config.yaml
model: "image diffusion model"
dataset: "aerial photos of the United States (SatlasPretrain)"
train_examples: 101725
image_size: 32
horizontal_flip: true
conditioning: "none"
arch: "dit"
objective: "v"
cond_dim: 256
norm: "rmsnorm"
hidden_act: "gelu"
mlp_ratio: 2
head_dim: 64
fused_qkv: false
qk_norm: true
inner_norm: false
patch_size: [4, 4]
layers: 12
width: 192
positions: "sincos"
optimizer: "muon"
muon_scale: "original"
learning_rate: 0.014
momentum: 0.95
nesterov: true
orthogonalizer: "newton_schulz_5"
adamw_lr_other_params: 0.0019
max_steps: 24500
batch_size: 256
epochs: 61.7
lr_schedule: "cosine"
final_lr_fraction: 0.01
warmup_steps: 490
weight_decay: 0.003
adamw_weight_decay_other_params: 0
Rows from block 4 of a small image diffusion model, named by matrix and row number. Rows with one number belong to one neuron. Each number is 500 + 40 x the weight over its row's rms, rounded and kept within 0 to 999. All counts start at 0. Numbers have three digits each. After the name is the row's rms in percent of the matrix's.
After each neuron's rows are labels from the 100 images, of 14848 (inputs lightly noised), where the neuron reaches its highest value: "patch colour" is the nearest of a few named colours to the mean colour under the peak. Only what is clearly more common there than usual is listed. The data: aerial photos of the United States (SatlasPretrain).
# fc1: MLP up (model.blocks.4.mlp.fc1.weight, 384x192), inputs 64-127
# fc2: MLP down (model.blocks.4.mlp.fc2.weight, 192x384, transposed), outputs 64-127

fc1.180 101:445483572494477441454490547560479508495453558512525524490443497461488476474577521512454514513500522457543444511532509571524502577485455489557487492518504506519507544568483507464426434461486565
fc2.180 139:492582530498546533488520517521532583480430463499512472571526509490485464516531486541541507448509524494546500442428451482496543532475486514435466485538493422524512514541439558496546467472545429
patch colour: grey

fc1.24 102:483542497596505433451438533556526509505531494547486466518488434418556580465485487491481524530476508491500549548516467563503448519536499473508470449519468559497478534495590530466510472512597461
fc2.24 092:483485477499459430508526485465479530504538537549506491511405510510514584592475570514474476517536553473522482529432462485508505527505476502522471532480526509516387516485507459514472497460533478
patch colour: brown

fc1.318 101:485530445579491461483480531536428378487447493488515461488516488507600517576483497499424408501467564493476504517526425504468451595382496465509465580506543501483543495514469469566475552529458507
fc2.318 097:426462545467490408544528431501439518480548534495475490459465486490467538470447542477548572471515513453491477519527408502463560491478564547492547518475476503492484498472441523466515552560511497
patch colour: brown

fc1.323 087:569546496457479489477490489522469484419540437480489502478450516508460490538483457486540520536539486479555437490505538484501530512513531494517528463476460562507461480532533491541570444508434476
fc2.323 089:489464517392500467504587477507474481504518436488483495446439415507500492494499373531501515567450502544535516440468553485496522504520491472544493464510549441504546499497587520434554554473474493
patch colour: brown

fc1.234 111:527576494573478406440429435432471479461448477507491488534471480492452485415525485513485524497505449485558428523495495528511492596475495545517515515499502487501533553517513489492506519519382507
fc2.234 076:549423525505470488460524532474466526506514488462508518501437512510538509597453504503563473473494406538451446532523462507487584422432517536491447551542482450541496444442493471486503541548486462
patch colour: brown

fc1.165 101:536484503437521510501521532494540554533427467459439458488491471477435441563512515485553489463486499538535522491534523517525514530474510452508582526471533483511517455510528498512464557557485512
fc2.165 102:597550553510509423522442506563460561506489553521505502487493493608554416476515497534495485549521507569530433541537501505520483490474506502504430534468454499526563475472463522533483420509507453
patch colour: pink

fc1.78 108:548511448488496506488489528490432447494468528422523486467512595482444481440499486470616484497535560454515471485533530519428551504463497539518485499480485564524503461540504504493501455563516513
fc2.78 084:510446566585484460456457536497459484454498481486477514529465504543500519599428446474587506526460490541469532482510486517527512486400461510517466556548496501530572465547577485473505517498486468
patch colour: green

fc1.230 101:525497531562499499518503507504434420494447486457544503443567411477500494455548482508468524481471494450514433507510566438498447491556498489504506526504471486512511523500476498429464525508498503
fc2.230 097:502454533476512496548493531528493518486560508541502534449468452521509534549473492491602495508483488516405536515441511481549475450556517463550401521527493506500507517504517511571490507531516490
patch colour: brown

fc1.126 112:520554455500467523535533530535523514489437480415551506447469465453494464617481477511445509441492605538495433486488538527522490474620523548481529486482453526519536466498531507488534505502496508
fc2.126 093:601530551458471498472468448564540468484549523510530466451534508473494554578436513484552477491536454488474558455478443463529498487474478420541503460443561499482521460504476488518529465565439506
patch colour: brown

fc1.264 100:492553467409525453511467493433409493497505456447547553530506530496540510400506502493503565469513454557491497497501517581485478568551493477513506480478512482486528552553461514473537464527513510
fc2.264 096:465530431479476591500519441553494493516557530520496455543485530558487435566574535464544472515508535466519535476513452549518493509518482620567467511491390459512476490522497487523489489468488456
patch colour: white

fc1.83 105:522492433488518511510458439528511430464461541523534511420506480454494480518432519482498483526483423527498508503490511429501538479496492527515459501502525477492502518491488529526535441495463516
fc2.83 095:565549497563517521425500494551485578475420514456464469557522563451499476450570528538416535492480489477553559474472535532610536522536504463520489453463508493514462461478457470542506500496515513
patch colour: grey

fc1.141 106:391494514482455517453488502576454489571498489506463486427492467481531461611514478474574454493497510514539513491587533556459463525567488522464525562485475485508490571487544477499461516435507520
fc2.141 122:521575483447511483412484454484497483546440516513526516467632515483508450497531516457450603511532489509531534544481520488540517540466507462577524547506497461508531526527436486553495493564506492
patch colour: brown

fc1.355 116:516512529467501420496500434447495501488419507531564476543523575496529500468525467500520444544518521447587455555533500624452510419512523499551530528476494491501551536519537503474558381471460527
fc2.355 100:569557446465550429505533476423576535470473456505502502529523478506473526542515516549517449518518558460517473484499459425508504485489509518489458408506520515506468502475470487418466515475541438
patch colour: grey

fc1.348 106:450570412522486479482495524468498483452576446499550508455480448467520493416503478498513450476504496455575528509483494451479482484497488568482530501472483556495512465454494513537507514554465523
fc2.348 133:531529416505481594545541487490501488532463511498471468506520464539537391406541521483515472504478494520451503492523481459445477532483495486513421443475502512500477476519463484542506466540469490
patch colour: black

fc1.25 111:541446443451461516480456480409430513503548450522574508533468468456534507522472497494487427495502507531527582517539459513523449478508489559517572559475492503505392480490562504595515506502456467
fc2.25 119:517523520476437550522561481413436453496485423447533558499532511502628553497553491514488567487491486465438490544513515501575394483520529571494538508515492479517545447501524509536498549527508510
patch colour: brown

fc1.125 091:522499461535507491539491492404560476505517484479474480445520456467540549536508530477574456471524537514532485471495503503489581473465503558495612512490500484511438496455564501547481586488490493
fc2.125 108:569437514398469487521543516414491519529520634513530501475563480558615514485512541487462513482466475531491474393453472448513560490462522452551559532493522456519493546474522526500473490557492506
patch colour: black

fc1.22 104:543548540457518477466489518569442451463479513419503545480527473484475467610521482502522541473524439610452449509515464549498437509498496400507458492481540488507550452523512508549495523476521519
fc2.22 102:582490504513510458485472470462467494491493524493540471499567509565571496450514507502504486539580464532454593472547509482474481467502537516481417470500451483503491497531486540568497548506470491
patch colour: grey

fc1.169 086:508468512491487464481528524516486546484425463521467446572497497461501512469554559439497455458505508496460520510518518505517519537496495485511469465489470451523463506437509537540582559513420561
fc2.169 070:503521461543449510568542521509566529493502505469486501558488572458526490567576547575445485528459538455503467500523450521523518471484454505505567440544475519482494541503499448491525431491404467
patch colour: brown

fc1.160 107:430545474549482472499484470519489507447435501514565498493484398509445507552542529505458516460425502491512518513483536516479435508557552532510478501533520469459407501453504565467445527525523537
fc2.160 171:422497537526504502483525523485525490450504313493528582490490592469560454463526540503503468501658476547525539498504526584529551523470444471502535485509498489624498492441559400502480467527477526
patch colour: brown

fc1.42 106:456477443469541510481469522497485510509506498559490478558519546469531490598525500486485464483511478474463512480467471566492485404409518534507484503505450592494524526541485517556529499491516525
fc2.42 093:517507507558524527487496453514500487517512499558544490546490399497517524401565534503520540509517529440510504550489490519471471491459557452488482469511454351513441468534476511512487547519511524
patch colour: brown

fc1.179 098:552464518512544471480495478465526588510500475419464481484495559468498530548458538503448529477461497507459505493549616459533516535517504506502551505486501460492543446490473496489566474519530518
fc2.179 104:487492508523494453441532452504430499500553512478514509579482505600522448535476433488592507542510487576498539502546495449484551509553524386467480523481477482532427460497544516518492491477504456
patch colour: green

fc1.328 099:473520500479557554495535441537525423462496507460514514528505463455433528534485467482483530483513436498416499523436480556509502435430491494462537464501489476512506515527472500463485502508507494
fc2.328 089:509468452507500507481547491503436555491414506441498502474495394468476517510469461482529518455497522530532567539505481462452521497540564532469469469498546477456492491570573448474479569528515515
patch colour: grey

fc1.243 111:619523515461506443493476538574576415539487482558497528525472537481480523533517498501462371479456405477566519498446540433573575515507495427475512450506545487505517474502492511429531456485487510
fc2.243 108:513469493447475561519565490528497494538511595556512468554437493536472478484458438556599583546475454474472527471480486539426465514499463517450508435518464495448442483509466545570440542504486531
patch colour: grey

fc1.350 098:557554511562525510542498556543486495477539490455513535518529440523516452478460509524466521469540414522537440506567564446496451538532490517452581450492521425475485464558508498422506484503429479
fc2.350 105:539465520554528444528494549559516490476599469516435413537518561457485469478466543488504527506525519544503476499482513518552552481496577492495461417585436521586536545494547535500626529471450502
patch colour: grey

fc1.223 094:471428494520480499535463506480571557401472499494522582455473510483547508464517510503597410460459513499495559518508479457510496487489446510484458488526502527523522485510512465523525498452502526
fc2.223 075:534464550516492525515500477524491522545461541480483526499485559568575519568493538469532554454526511458457542525495438496501539468538542491446469516494455528473504439537412530514461457494482502
patch colour: brown

fc1.237 094:564546516549548450505411443509463511414595512533469501513527478461498483513447524512553502502485511509491532529457499487468493482495452503475468505480473455478595493416487511538601555464494523
fc2.237 108:567458530435518471556490474514501512527461569548495590535509474521483463551486568477499490543503526560505508491514441460537458521473559495482495499477505505548514522469473471484543499412489511
patch colour: brown

fc1.354 116:481493599506601485453478523573476470506468506479489499458468494481480491464490532483509483532488519493525449482520538499552474426519487510476488515499493462511443538489527496528536573501511557
fc2.354 094:454479446495470449532524502540528478488507476495492584479471488467522561484546510499485536521548439528509513480488470479476548485434507451505525454482536516503475534439486499482506443485495559
patch colour: grey

fc1.319 123:557473538507480439475537528455479475542514503512486491585412520494491587531553488503527517458525546555476434500560476569485527546424488492501514462499532513488475441428586509501539459526533521
fc2.319 136:483603491497523540523516466389511507495532476541452564464553547463430470449569509496476562523453515493540498488488569527510523462567491482529535482512475447503466482506463466505490539525502518
patch colour: brown; black

fc1.291 110:420486478535442454468493528529554513440513497496429485595514391507481475610535469520507500481500551505445496524522518488582531500511524542478509424535497485567543514438494487558512584505464485
fc2.291 165:427499562486496511460543432456515527484512508498479453538451575515487454440590462480487489471462500526500493582524550480491495509437430489459526394485509548355509506522511494491516464532491480
patch colour: brown

fc1.283 095:481528534443513524459432473514471500517498552473520537540523536581534495546497445455505514459478521415494496502482545507541533464509475495489476458500525543564509462455468388523526560522464423
fc2.283 091:487505501493453478478573457590510488456426510446475489433478519551577509499458506499517531465550526486537523478543533513482519472458495476444524519476511486510565452505460548494498501536412517
patch colour: grey

fc1.214 097:504444521501514583440437499482513509430410530577477502432373551511532449498462491480496472514483472458448505497638543433491530449509506490491490475526495540494486470416565493512501543576440485
fc2.214 109:478549526479542560478545517495478494454466454499549497432406428460519463504446527508486522524528521489481521517402541478512468586508523476551426483556506490500522451439504544507524479537462508
patch colour: brown

fc1.372 102:486574539398512468485522503486534461494489495489523454456482519453491520498491509513546482452513505495563424542551466457587441469522495575508495437505516525482350523553483523490514561538490406
fc2.372 117:499451516414493538531496440526521517473454433453502441529511498425515537544495499500468543476549528512509482537491470546457512488477487513535440559450497517510514457458461472511482462475458379
patch colour: brown

fc1.233 095:541461503422447487441538479548512502461539489526551503498488462508480511636510478513418477482507582472497515529516524495485396489572500557481502472490515516508623488490522489471450505483568499
fc2.233 113:460499455446568541539579488562440543585514518522529489458460498489521530535539495457513488438451459498494503514517524530520468563476536453495479497568519502527532498477554555547527510510430503
patch colour: brown

fc1.338 104:476593516508478456556486427489480487511531519502531495456485468485490482511486557483497524604402500465442496457518497470529524453523519524455471519499507565516539493551489482441502573458461557
fc2.338 083:493570451488484500516539427509461597503481476470478463467522553456570542474472457500356507493525537545495509505515469528510505491580465489507529543501521466488537430477489499419502534486491578
patch colour: grey

fc1.333 099:510422531458468510571490491477577467510554439450443496480509493485450477426424465475473487504497500499483459461493517419528522509508516492460496594497461491524550487545558471540491499484507468
fc2.333 116:547521469551463528433542478497469543562452525484490482441528415510466514509439431533472520429405496509517493469504524539518490489601544500478483526453524490400459477534455555458525511485540456
patch colour: grey

fc1.308 114:505435415536530449515558382544482458570436500456506506558485513550510507455527522499471516548489546504413497494487497488487466373490498434454497514503551489493437439533482504510515463481571483
fc2.308 096:541484482502456431492583524615473550452584481496528508474458448462510479597492481486593430478503534504444529529513566545538500440500486506474443527502489530496528534522481465495505526497602539
patch colour: pink

fc1.64 098:500495502523474466606471509541437519503501529523464509591519499556472596482495476472382522468509461484525469478575474503479520552484535480479569460478538482497502560506492470495506498557550497
fc2.64 107:510556500527466462621504470498481492525534502518507565589474479480557544513465523530522514501537515559463490494420490451492555454498480543498477494565446482524506492472486542510517511514533483
patch colour: brown

fc1.92 110:485516453520501414540513482524564516578553454457488518521496489475517523474582491505442452483474484555416549499484491529522448442419494630479521458493474475501479541547506485481502460491451510
fc2.92 088:400478564530481402568588572555412438557488499518483576475508516484520493490543523520547574511471500531585584502477479526504484447476503466555476454532489516481556515480473510523470488557498510
patch colour: brown

fc1.302 100:550587539509556466493555482552468502521514490508486510514527456485519545527502454508485518528423452461598496502481522544489523559560527526479537428553498496421518545491487459522534454535487497
fc2.302 099:436487485527478467514491507552423497440438550445464459502563482505493484504464494474519477482461485542481448509524551516515453438466501464476489559470467509569479454576530541405523553487495474
patch colour: grey

fc1.99 103:492580481554558465479445423477450503503538496535468496460494458476513463547544463440551509463484545506530491509550514549459393506548535517533472436408491502531441499525440458578460493544513416
fc2.99 100:399443493497549497501494524547495526503523470475490476459526514494425488420570441524480445466505499473526471539508533490509521536480502506538485490532508461441553480397460520423518457514559510
patch colour: brown

fc1.109 110:446481543434432491570497478495442546464531537504471485534463448543499482457424509505473463533520506466476529510502454494480541490604504513492484491493551489491515436465503506511556535585541491
fc2.109 098:414479531468445454510460518516451456469489533435568551480520538469519544515481465494521580474519471623459469503520465486426509450475516537479451502503493524522570491482468506516517476475545526
patch colour: pink