{"dataset": "aerial photos of the United States (SatlasPretrain)", "image_size": 32, "positions": "sincos", "muon_scale": "original", "learning_rate": 0.014, "epochs": 61.7}
Rows from block 6 of a small image diffusion model, named by matrix and row number. Rows with one number belong to one neuron. Each number is 128 + 32 x the weight over its row's rms, rounded and kept within 0 to 255. All counts start at 0.
After each neuron's rows are labels from the 100 images, of 14848 (inputs lightly noised), where the neuron reaches its highest value: "lies over" is the class under the peak. Only what is clearly more common there than usual is listed. The data: aerial photos of the United States (SatlasPretrain). In brackets: how many of the 100, against the usual share in percent.
# fc1: MLP up (model.blocks.6.mlp.fc1.weight, 384x192), inputs 96-191
# fc2: MLP down (model.blocks.6.mlp.fc2.weight, 192x384, transposed), outputs 96-191

fc1.263 [122  94  90 159 184 116 116  71 104 182 137 110 127 195  81 167 145 126 154 126 132  79 147  76 163 182 138 145 136 114  84  94 104 113 131 121 139 125 130 180  92  78 159 140 199  97 126 125 112  78 147 179 164 101  84 221 102  66  99 129  98 186  78 132 177 144 136 132 123 141 166 134 166 181 119  64 137 125  90 150 118 205 150 151 110 103 114 137  95 152 120 115 145 103 197 148]
fc2.263 [ 99 157 144  62 209 108 124 109 126 106 170 128 127 140 169 159 171 130 135 107 154 106 116 156 141 156 131 165 152 126 195  94 130 197 110 119 133 167 125 123  97 115 158 124 139 132 137 154 165 119 122 149 147 114  97 102 144 140  95 132 101 111 136  96 120 165 154 113 149 107 136 134 153  90 132  94 115 122  78  84 118 208 110 168 174 129 163  94 137 155 116 157 151  83 195 132]
lies over: building (31 vs 4)

fc1.179 [172  85  94 142 119  96 101  83  81  87  85 127 136  94 136 115  93 120 137 170 132 113 104 106  98 146 195 175 122 152 152 171 144  92 123 129  38  81 160 103  44 143 161 125 142 141 145 182 137  60 117 147 216  53 142  79 127 125  73 202 105 131  94 129  97 104 105 155  89 145 151 132 114 131 158 132 139 151 148  69 104 110  87 126 113 140 140 108  68 145 118 123 111 107 136 119]
fc2.179 [150 181 147 190 118 132  25 176 204 138 125 128 138 113 102 138 104 109 134 132 145 161 160 168 130 106  51 145 122  82  93 147 191 172 145 143 146 131  69 108 181 103 124 145 117 147 116 109 156 140 132  82 159 105 156 156  84 141 100 123 151 136 114 143 131 170 155 118 101  75 155  31 142 167 135 116 139 144 146 115  72 120 138 134 125 237 104 115 136  97 134 121 113 100 183 130]
lies over: crop field (28 vs 7.3)

fc1.316 [124  65 117 137 117 106  98 116 159 141 132 165 135 108 134 118 154 107 160 137 152 135 139 137 118 137 134 180 128 131 120 137 122  70 100  96 176  80 118 159 125 179 126 103 105  54 181 129 128 125 149 160 115 200 134 166 139  92  80  99 122  93  85 126 147  93 154 171 178 138 157 135 105 146 157 115  45 147 146  90 229  85  64 125 119 133 165  92  88 152 137  73  78 115  99 150]
fc2.316 [106 125  86 115 126 154 124 176 133 132 125  97 153  89 163 164 112 122 138 141 116 136 159 189 173 121 132 146 147 120  92 121 150 186 119 153 141 112 162 101 143 124 132 141 119 134  54  88 116 107  89 130 163 214 113 139 128 123 152  66 126 139 112 151 119 129 121 151 176 126 145 200 140 152  57  95  97 104 195 140 133 121  72 129 144 117 104 140 146 127 115 111 225 128 169 129]
lies over: building (51 vs 4)

fc1.135 [142 136 105 122  88 167 105  97  93 159 113 112 144  81 137 107 104 148 162  52  94  75 143 121 170 145 142 160 151  95 107 125 119 146 159  97 129 132 121 115 156 165 107  88 130  90 152 132 117 137  73 117 132 131 105 137  93 131 133 104 136 125 174  79 192 148 105 110 143 109 140 129 127 132 161 164 117  98  86 150 116  98 185 134  94 136 157  74 191 155 143 114  97  77 147 141]
fc2.135 [ 92 178 140  98  96 148 113 130 127  87  92  82 104 187 138 136 187 130  41 127 135 160  98 131 106 119 200 139 124 100 136 142 153 168 117  83 137 125  95 145 153  79 144 111 133 185 152 166 152 171 172 125 142 141 118 126 144 130 102  74 226  97 126  94 131 128 159 166 140 114 130 176 112 145 150 111 132 103  92  96 120  98 159 145 178 151 114  76 118 138 131 119  57 115 146 103]
lies over: building (26 vs 4)

fc1.314 [103  75 164 124 131 104 138 149 124 247 143 114 143 131  70  90 158 134 161 157 142 167 111 101 131 129 163 106 235  98 109 121 169 177 139  91 105  69 174 168 105 106 170 127 116  91 155 140 149 132 122 127 161 158 168 115 128  90 175 109 132 109 166 148  86 106 165 145 108 108  92 128 107  37  67 119 144 127 152 109 147 137 131 119 126 123 140 141  95 140 239 142 168 126  83 149]
fc2.314 [186 179 127 175 118 110 139 167 114 214 215 104 105  89 123  87 144 132 107 155 148 115 210 133 138 129 211 119 197  86 105 114  65 105 122 115 114 107 117 139 141 100 132 147 123 109 159 149 114 120 248 163  98 120 149  76 133 138 126 201 128 115 145 103 152 171  83 143 106 106  94 116 128 130 158 150 144 133 110 113 156 129 145 144 121 178 125 150 173 155  71 127 107 140 143  77]
lies over: building (35 vs 4)

fc1.307 [135 107 178 111  82  68  90 124 163 154 138 135  89 139 163 166  97  56 144  94 131 101 130 110 113 150 190  94  92 125  76 139 211 149 152 126  68 186 163 141 200 132  96  58  86 107 114 142 122 109 150 105  82 122 204 211  74  95  87  88 150 128 137 172 154  86 131  74 181 127 158 129 121 106  78 105 142 120 157  84 111 134  93  68 146 149 134 109 118 176 103 141 138 167 180 147]
fc2.307 [145  91 159 139 105 190 210  88 121 155 163 125 153 109 135 145 189 136 124  59 121 102  88 168 131 157 137 139  76 101 197 100  41 124 125  84 180 175 115 170 173 130  92 128 159 102  97 100 104 118 116 113  30 129 106  60 156 115 108  66  79 119 138 107 143  91 126  76 132 172  95  72 137 132 154 103  85 119 166 158  89 139  95 163 100 123 127 136 171 105 119 137 125 167 151 110]
lies over: building (25 vs 4)

fc1.182 [121  59 153  81  93 149  72 106 108 130 110 125 221 147 146 156 147  91 118 127 126  87 156 134 106 196 121 145 120 165 150 147  98 139 128 149 146 112 128 199 158 225 158 179  89 144 113 118 104 143  47 162 137 129 101 224 139 105 150 132 160  76 113 147 145 133 108 197 122 145  83 130 121 139 121 113 122 136 139  92 126  84 135 130 164 105 129  98 183 112 140 104 113 152  97 151]
fc2.182 [ 92 102 123  50 119 136 123 151 125 194 137 129  86 122 182 185 163 120  99 157 135  69 125 124 134 158 155 137 133 159 120 121  82 122 140 123 143 131 142 166 138 148 108  92 117 155 180 142 113  53 175  79 138 113 147 109  78 106 158 130 127 106  92 163 159 122 170 141 153 210 114 192 150  76 192  94  88 121 120 112 111 174 126 116 150 131 120 162 160 152 165 105 105 146  73 149]
lies over: building (35 vs 4)

fc1.130 [155 118 147  89 100 144  92 136 169 105  93 178 123 127 129  85 118 136 131  36 144 117 133 123 171  92 174 143 154 135 144 170 144 166  99 137 108 102 130  61 107  69 114 105 127  66  82 117 185  40 115 113 224 148 121  78 183  53  49 194 117 128 126 126 148 128 113 114  78 150 160 124 110 111 168  81 178 142 134 115  77 143  28 169  96 143 118 116 150 170  74 157 123 100 148 148]
fc2.130 [142 154 219 158 158 165  43 161 177 159 138 102  93 106 122 124 130  89 123 143 124 129 147 164 118 139 144 161 148 158 125 103 159 158 104 108 151 142 124 102 176 189  99 135 111 139 121 129 102 117 137 142 113 128 131  63 153  71 138  80 127 128 100 137 164  92  93  83 140  99 208 110  95 112 130 119 154 176 108 144  18 115 193 114  73 228 150 157  94 138 181 142 169 101  99  85]
lies over: crop field (25 vs 7.3)

fc1.355 [138  85 116 168  70 118 138 120 128 168 182 111 139 163 111 133  36 108  71 140 179  81 182 135 139 109 129 189 103 158 129 153 114 106 105  92 116 130 112 158 160 113 111 130 141 137 135 122 144 126 113 168  89 156 118 172 110 107  97 110 128 103 143 159 153 134 104 180 124 117 116 131 155 112 172 189 156 173 102 105  95 134 149  80 119  97 158  86 165 144  97 131 115 112  95  62]
fc2.355 [111 175 129 109  81 150 100  84 113  90 132 122  84  69 142 193  80 126 177 115 193 143 103 111  54  92  85 135 138 185 129 126  79 128 136 118 153 120  86 107 133 133 114  92 189 136 125 150 189 118 138 150 155 130 167 105 135  88 131 119 147  57 127 155 140 114 110 104 119 100  84 100 175 140 128 195 147 217 140 158 107  85  98  79 138  83 101 169 123  59 103 145 124 116 125  88]
lies over: building (26 vs 4)

fc1.269 [121 186 113  85 232 117 112  96 160 149 121 126 207 120 136 122 122  59 113 116  70 122 155  83 108 188 150  81 118 183 119 168 109 151  71 120 145 153 112  26 144 139 132 122  26 103 134  75 153 106 123 103  95 165 121 113 160 188 165 138 115 176 111 179 173 119  66 153  90 113 177 129 127 115  93 155 127 127 103 107 128  93 130 138  78 106 170  89 129 139 135 123 118 117 142 129]
fc2.269 [122 109 145 115 182  88 143 127 108 153 134  93  78 104  95 121 115  58 161  98 107 161 100 166 116 152 169 147  83 154 137 111 120 127 160 141 131 148  97 157 132 135  87 111 167  69 129  84 121 108  92 117  61  95  69 111 113  80 136 154 143  48 150  72 150 160 183 106 114 129 134 112 112 137 171 127 126 135 118 196 103  62 143 166 177 139  62 137  96 119 192 139 125 137 115 131]
lies over: building (28 vs 4)

fc1.176 [ 90 123 214 154  78 120 131 189 110  80  83  71 125 210 143 113  83 169 133 107 129 120 153 107  95 130 132 144 161 140 135 165 125 111 148 125 132 110 166 158 148 138 163 206 106  97 127 134 216  80 127 141 105 143 117 121 190 142 137 126 210 115 132 132  89 157 131 145 138 146 138 131 149  61 132  97 139  81  99  83 192 142 174 138 139 146 193 142  64 142 139  68 203 151 126 112]
fc2.176 [132 136 121 153  57 142 134 158 134 109  57 119 120  58 154 133 100 155 161 122 144 112  84 147 118 121 162 131 147 152 138  60 102 220  96 143 165 140 127 116 174 137 103  75 163 123 118 141 100  85 179 116 114  93 101 113 136 116 113 169 201 126 149 124 101 182  93 109 121 133 143 165 147 122 148 102 145  86  79 104 116 164  93  93 115 124 120 120 181 102  65 100 181 129 137  87]
lies over: building (37 vs 4)

fc1.138 [155 106 110 147 190 119  88 128 121 200 115  88 107 131  90 123 163 190 175 144  81  82 143 108 156  70 169 148  82 127 109 194 146 114 126 141 110  96  81 147 158 220 126 152 134 125 115 160 126 136  74 157 128  91 109 133 138 141 150 161 167 127 142 160 130 134 136 143 146 162 136 131 155 112 156 164 107 101 126 145 153 117 109 102 182 112  89 168 171  56  91 113  82 129 138 162]
fc2.138 [109 166 134 131 172 162 149  86 161  93 147  83 183 117 122 154 188 169  67 128  87 138 127 148  69  46 128 171 105 112 159 158 127 121 149 158 130  94 109 137 142 168 144 122 126 131 113 190 110 119 173 156 131 128 128 125 126 131 127 154 150 124  98  55  73 149  94 116 131 128 135 141 129 152 104 135 117 111 111  94 124 110 170 132 106 156 119  80  55 206  86 140 124 159 178 138]
lies over: building (29 vs 4)

fc1.12 [120 114 156 136 143 157 123 101 136 157  88 131 145 124 113 116  73 124 142 124  67 127 129 133 182 131 119  71 119 160 154 178 181 136 106  47 118 147  94  99 124 103 113 151 150 102 114 148 143 115 139 104 136  98 155 110 114 174 115  75 139 100  16 104 117  79 118 123 192 109 111 124 129 123 109   0 134 139 126 104 116 128 174 152 146 106 143 133 170 134 116 127 141 149 105 145]
fc2.12 [185  87 146  81  90 138  90 120  88 160  94  88 121 144 123 134 184 150 115 124 127 160 149 125 231 128 111 100 167 100 144 170 136 124  95 213 125  86 102 114 136 123 108 165 162 118 104  74 107 143 146 156 150 143 163  98 127 128  73 138  86 139 202 114 215 165 141 103 226 117 145 168  95  79 133 165 154  65 104 148 123 112 196 104 107 138 113 149 153 127 161 127 128 102  87 144]
lies over: building (41 vs 4)

fc1.113 [103 110 155  98 125 130  93 140 164 114 128 111 137 121 158 125 143 143 101 170 145 138 135 175 172  98 114 243 138  86 133 103 150 137 105 133  86 110  90 186 140 155 112 113 154 105 176 110 136 142 168 165 122 136 122 105 164 158  98 132  91  94 163 172 143 118 150  80 138 127 169 126  50 141 141 128 134 162 118 173 139 110  79 158 102  94 196  85  90  90 189  93 107 133 162 165]
fc2.113 [135 124 147 156  87  89  82 144 155 122 100 200 125 195 114 116 100 133 133 107 146 139 169 161 149 135 191 135  94  97  47 119  93 114  99 122 100 198 153 171 117 107 133  96  94 106 103 146 141 128  65 137 131 107 126 138 121 145 121  98 177  95 105 145 144 111 189 150 105  30 138  96 161 116  92 116 162  89 167 119  80 152 158  74 118 152 161 115 179  90 128 148 150 114  70 105]
lies over: building (26 vs 4)

fc1.91 [133 125 130 114 105 172 132 123 132 119 128 127 109 133  57 130 117   0 120 163 117 109 139 200 144 132 118  82 125 137 107 153 115 131 102 140  62 124 112 173 128 130 161 137 124 135 118 104 130 109 143 138 114 126 115 138 125 168 132 118 115 147 121 114 119 121 131 128 121 124 124 127  64 120  92 119 106 130 107 109  95  53 104 133 131 119 127 111 115 132 122  88 117 129 112 124]
fc2.91 [143 125 121 126  96  50 112 106 148 137 111 109 129 121 169  81 142  83 175 126 142 134  73  83 145 134 153 158 102 205 146 164 191 133 164 178 155 117  74 117 115  76 145 141 103 123 100  34  88 117 111 136 103 173 132 152 111 130 129 123 121 126 148 123 112 181  77 134  99 145 123 156  98 163 146 156  77 123 110 102 127  36 173 121 106 131 103 141 121 114 132 172 133 108 149 115]
lies over: building (25 vs 4)

fc1.59 [126 147 159 107 105 116 125  77 109 175 167 184 132  99 167 134  98 102  63 177 148  45 189  95 144 123 152 112 134  47  84 106 146 105 126 153 135 146 116 156 186 112 132  83 115 184 136 134 128 127 121 101 148 141 152  92 116 102 121  76  76 128 148 145 162  87 137 134 130 129 153 125 147 118 130  51  92  58 128  77  76 117 138  69 104 188 183 128 110 126  96 133 108  98 163 145]
fc2.59 [174 120 112 133 111 186  97  90 117 153  83 196 101 138 179 129 129 118 157 129 122 141  67 147 116 148 131 171 138 122 174 127  83  95  81 136 124 157 138 160 109 132  63 102 139 179 117  91  85 129 130 169 116 140 154  78 123 111 129 104 114 134 139  48 139 127 134 187  71 151 105 122 177 109  91  66 124  80 148 144 195 121 112  68 125 193  88 106 151 124  99 156 126  89 104  97]
lies over: building (32 vs 4)

fc1.57 [121 165 148 122 116 122 158  85 132 129 104 116 106 100 180 167 182 145 186  97 131 138 121 208  71  89 150 108 135 164 123 105 152 138 112 144 100 114 173 133  90 121 192  90 118 197  97  79 147 140 110  89 226  93 114  85  66 132 101 144 120 145 143 173 133 137 113  81  75 128 105 128 131 103 157  75 147 157 129  95 136 145 122 168 125 121 229 163 121 144  70  91 127 212 117 166]
fc2.57 [112 119  80 149  94  98 103 105 164 162 108 113 170 148  68 114 173 152  97 154 144 166 118  92 103  95 138 144 187 122 186 147 126 120 126 172  88  94 134 153  68 133 238 157 194 165 136 103 122 131 102  93 162 197 149 129 148  99 141  54 118 109 117 102 148 168 151 114 170 144 108  57 147 131  87 100  87 145 105 126 155 155 156  99 122  98 114  69 157 153  64 105 144 151 186 135]
lies over: crop field (30 vs 7.3)

fc1.137 [121 163 134 122 103 111 113 106 140 176 128 161 106 134 136 135  97 111 110  36 131 175  65 146 172 114 162 120 105 148  93 140  96 165 141  83 163 122 102 173 154  81 134 189 139 127 133 136 154  99 134 122 139 135 138  98 122 103 193 129 194 105 111 172 225 159 172 134 117 107 149 124  84 150 153 118 136 161  96 155 154 146  87  74 103 218 140 120 142  75 156 175 108 147  90 123]
fc2.137 [ 68 180 116 144 125 109 109 140 187 133 119 197 135 108  98 139 118 142 133  51 142 124 103  81 123 111  52 130 115 116 118 104 101 142 130 108 140 153 108 145 165 132 122 130 121 202  86 169 170 142 112 137 116 106 169 114 215  98 112 227 110 121 129 125 164 116 132 101 156 114 160  48  99 132 102 128  77 140 176  86  84 168 116 104 125 155 111 150 132 207 109 118 133 132 148 129]
lies over: building (32 vs 4)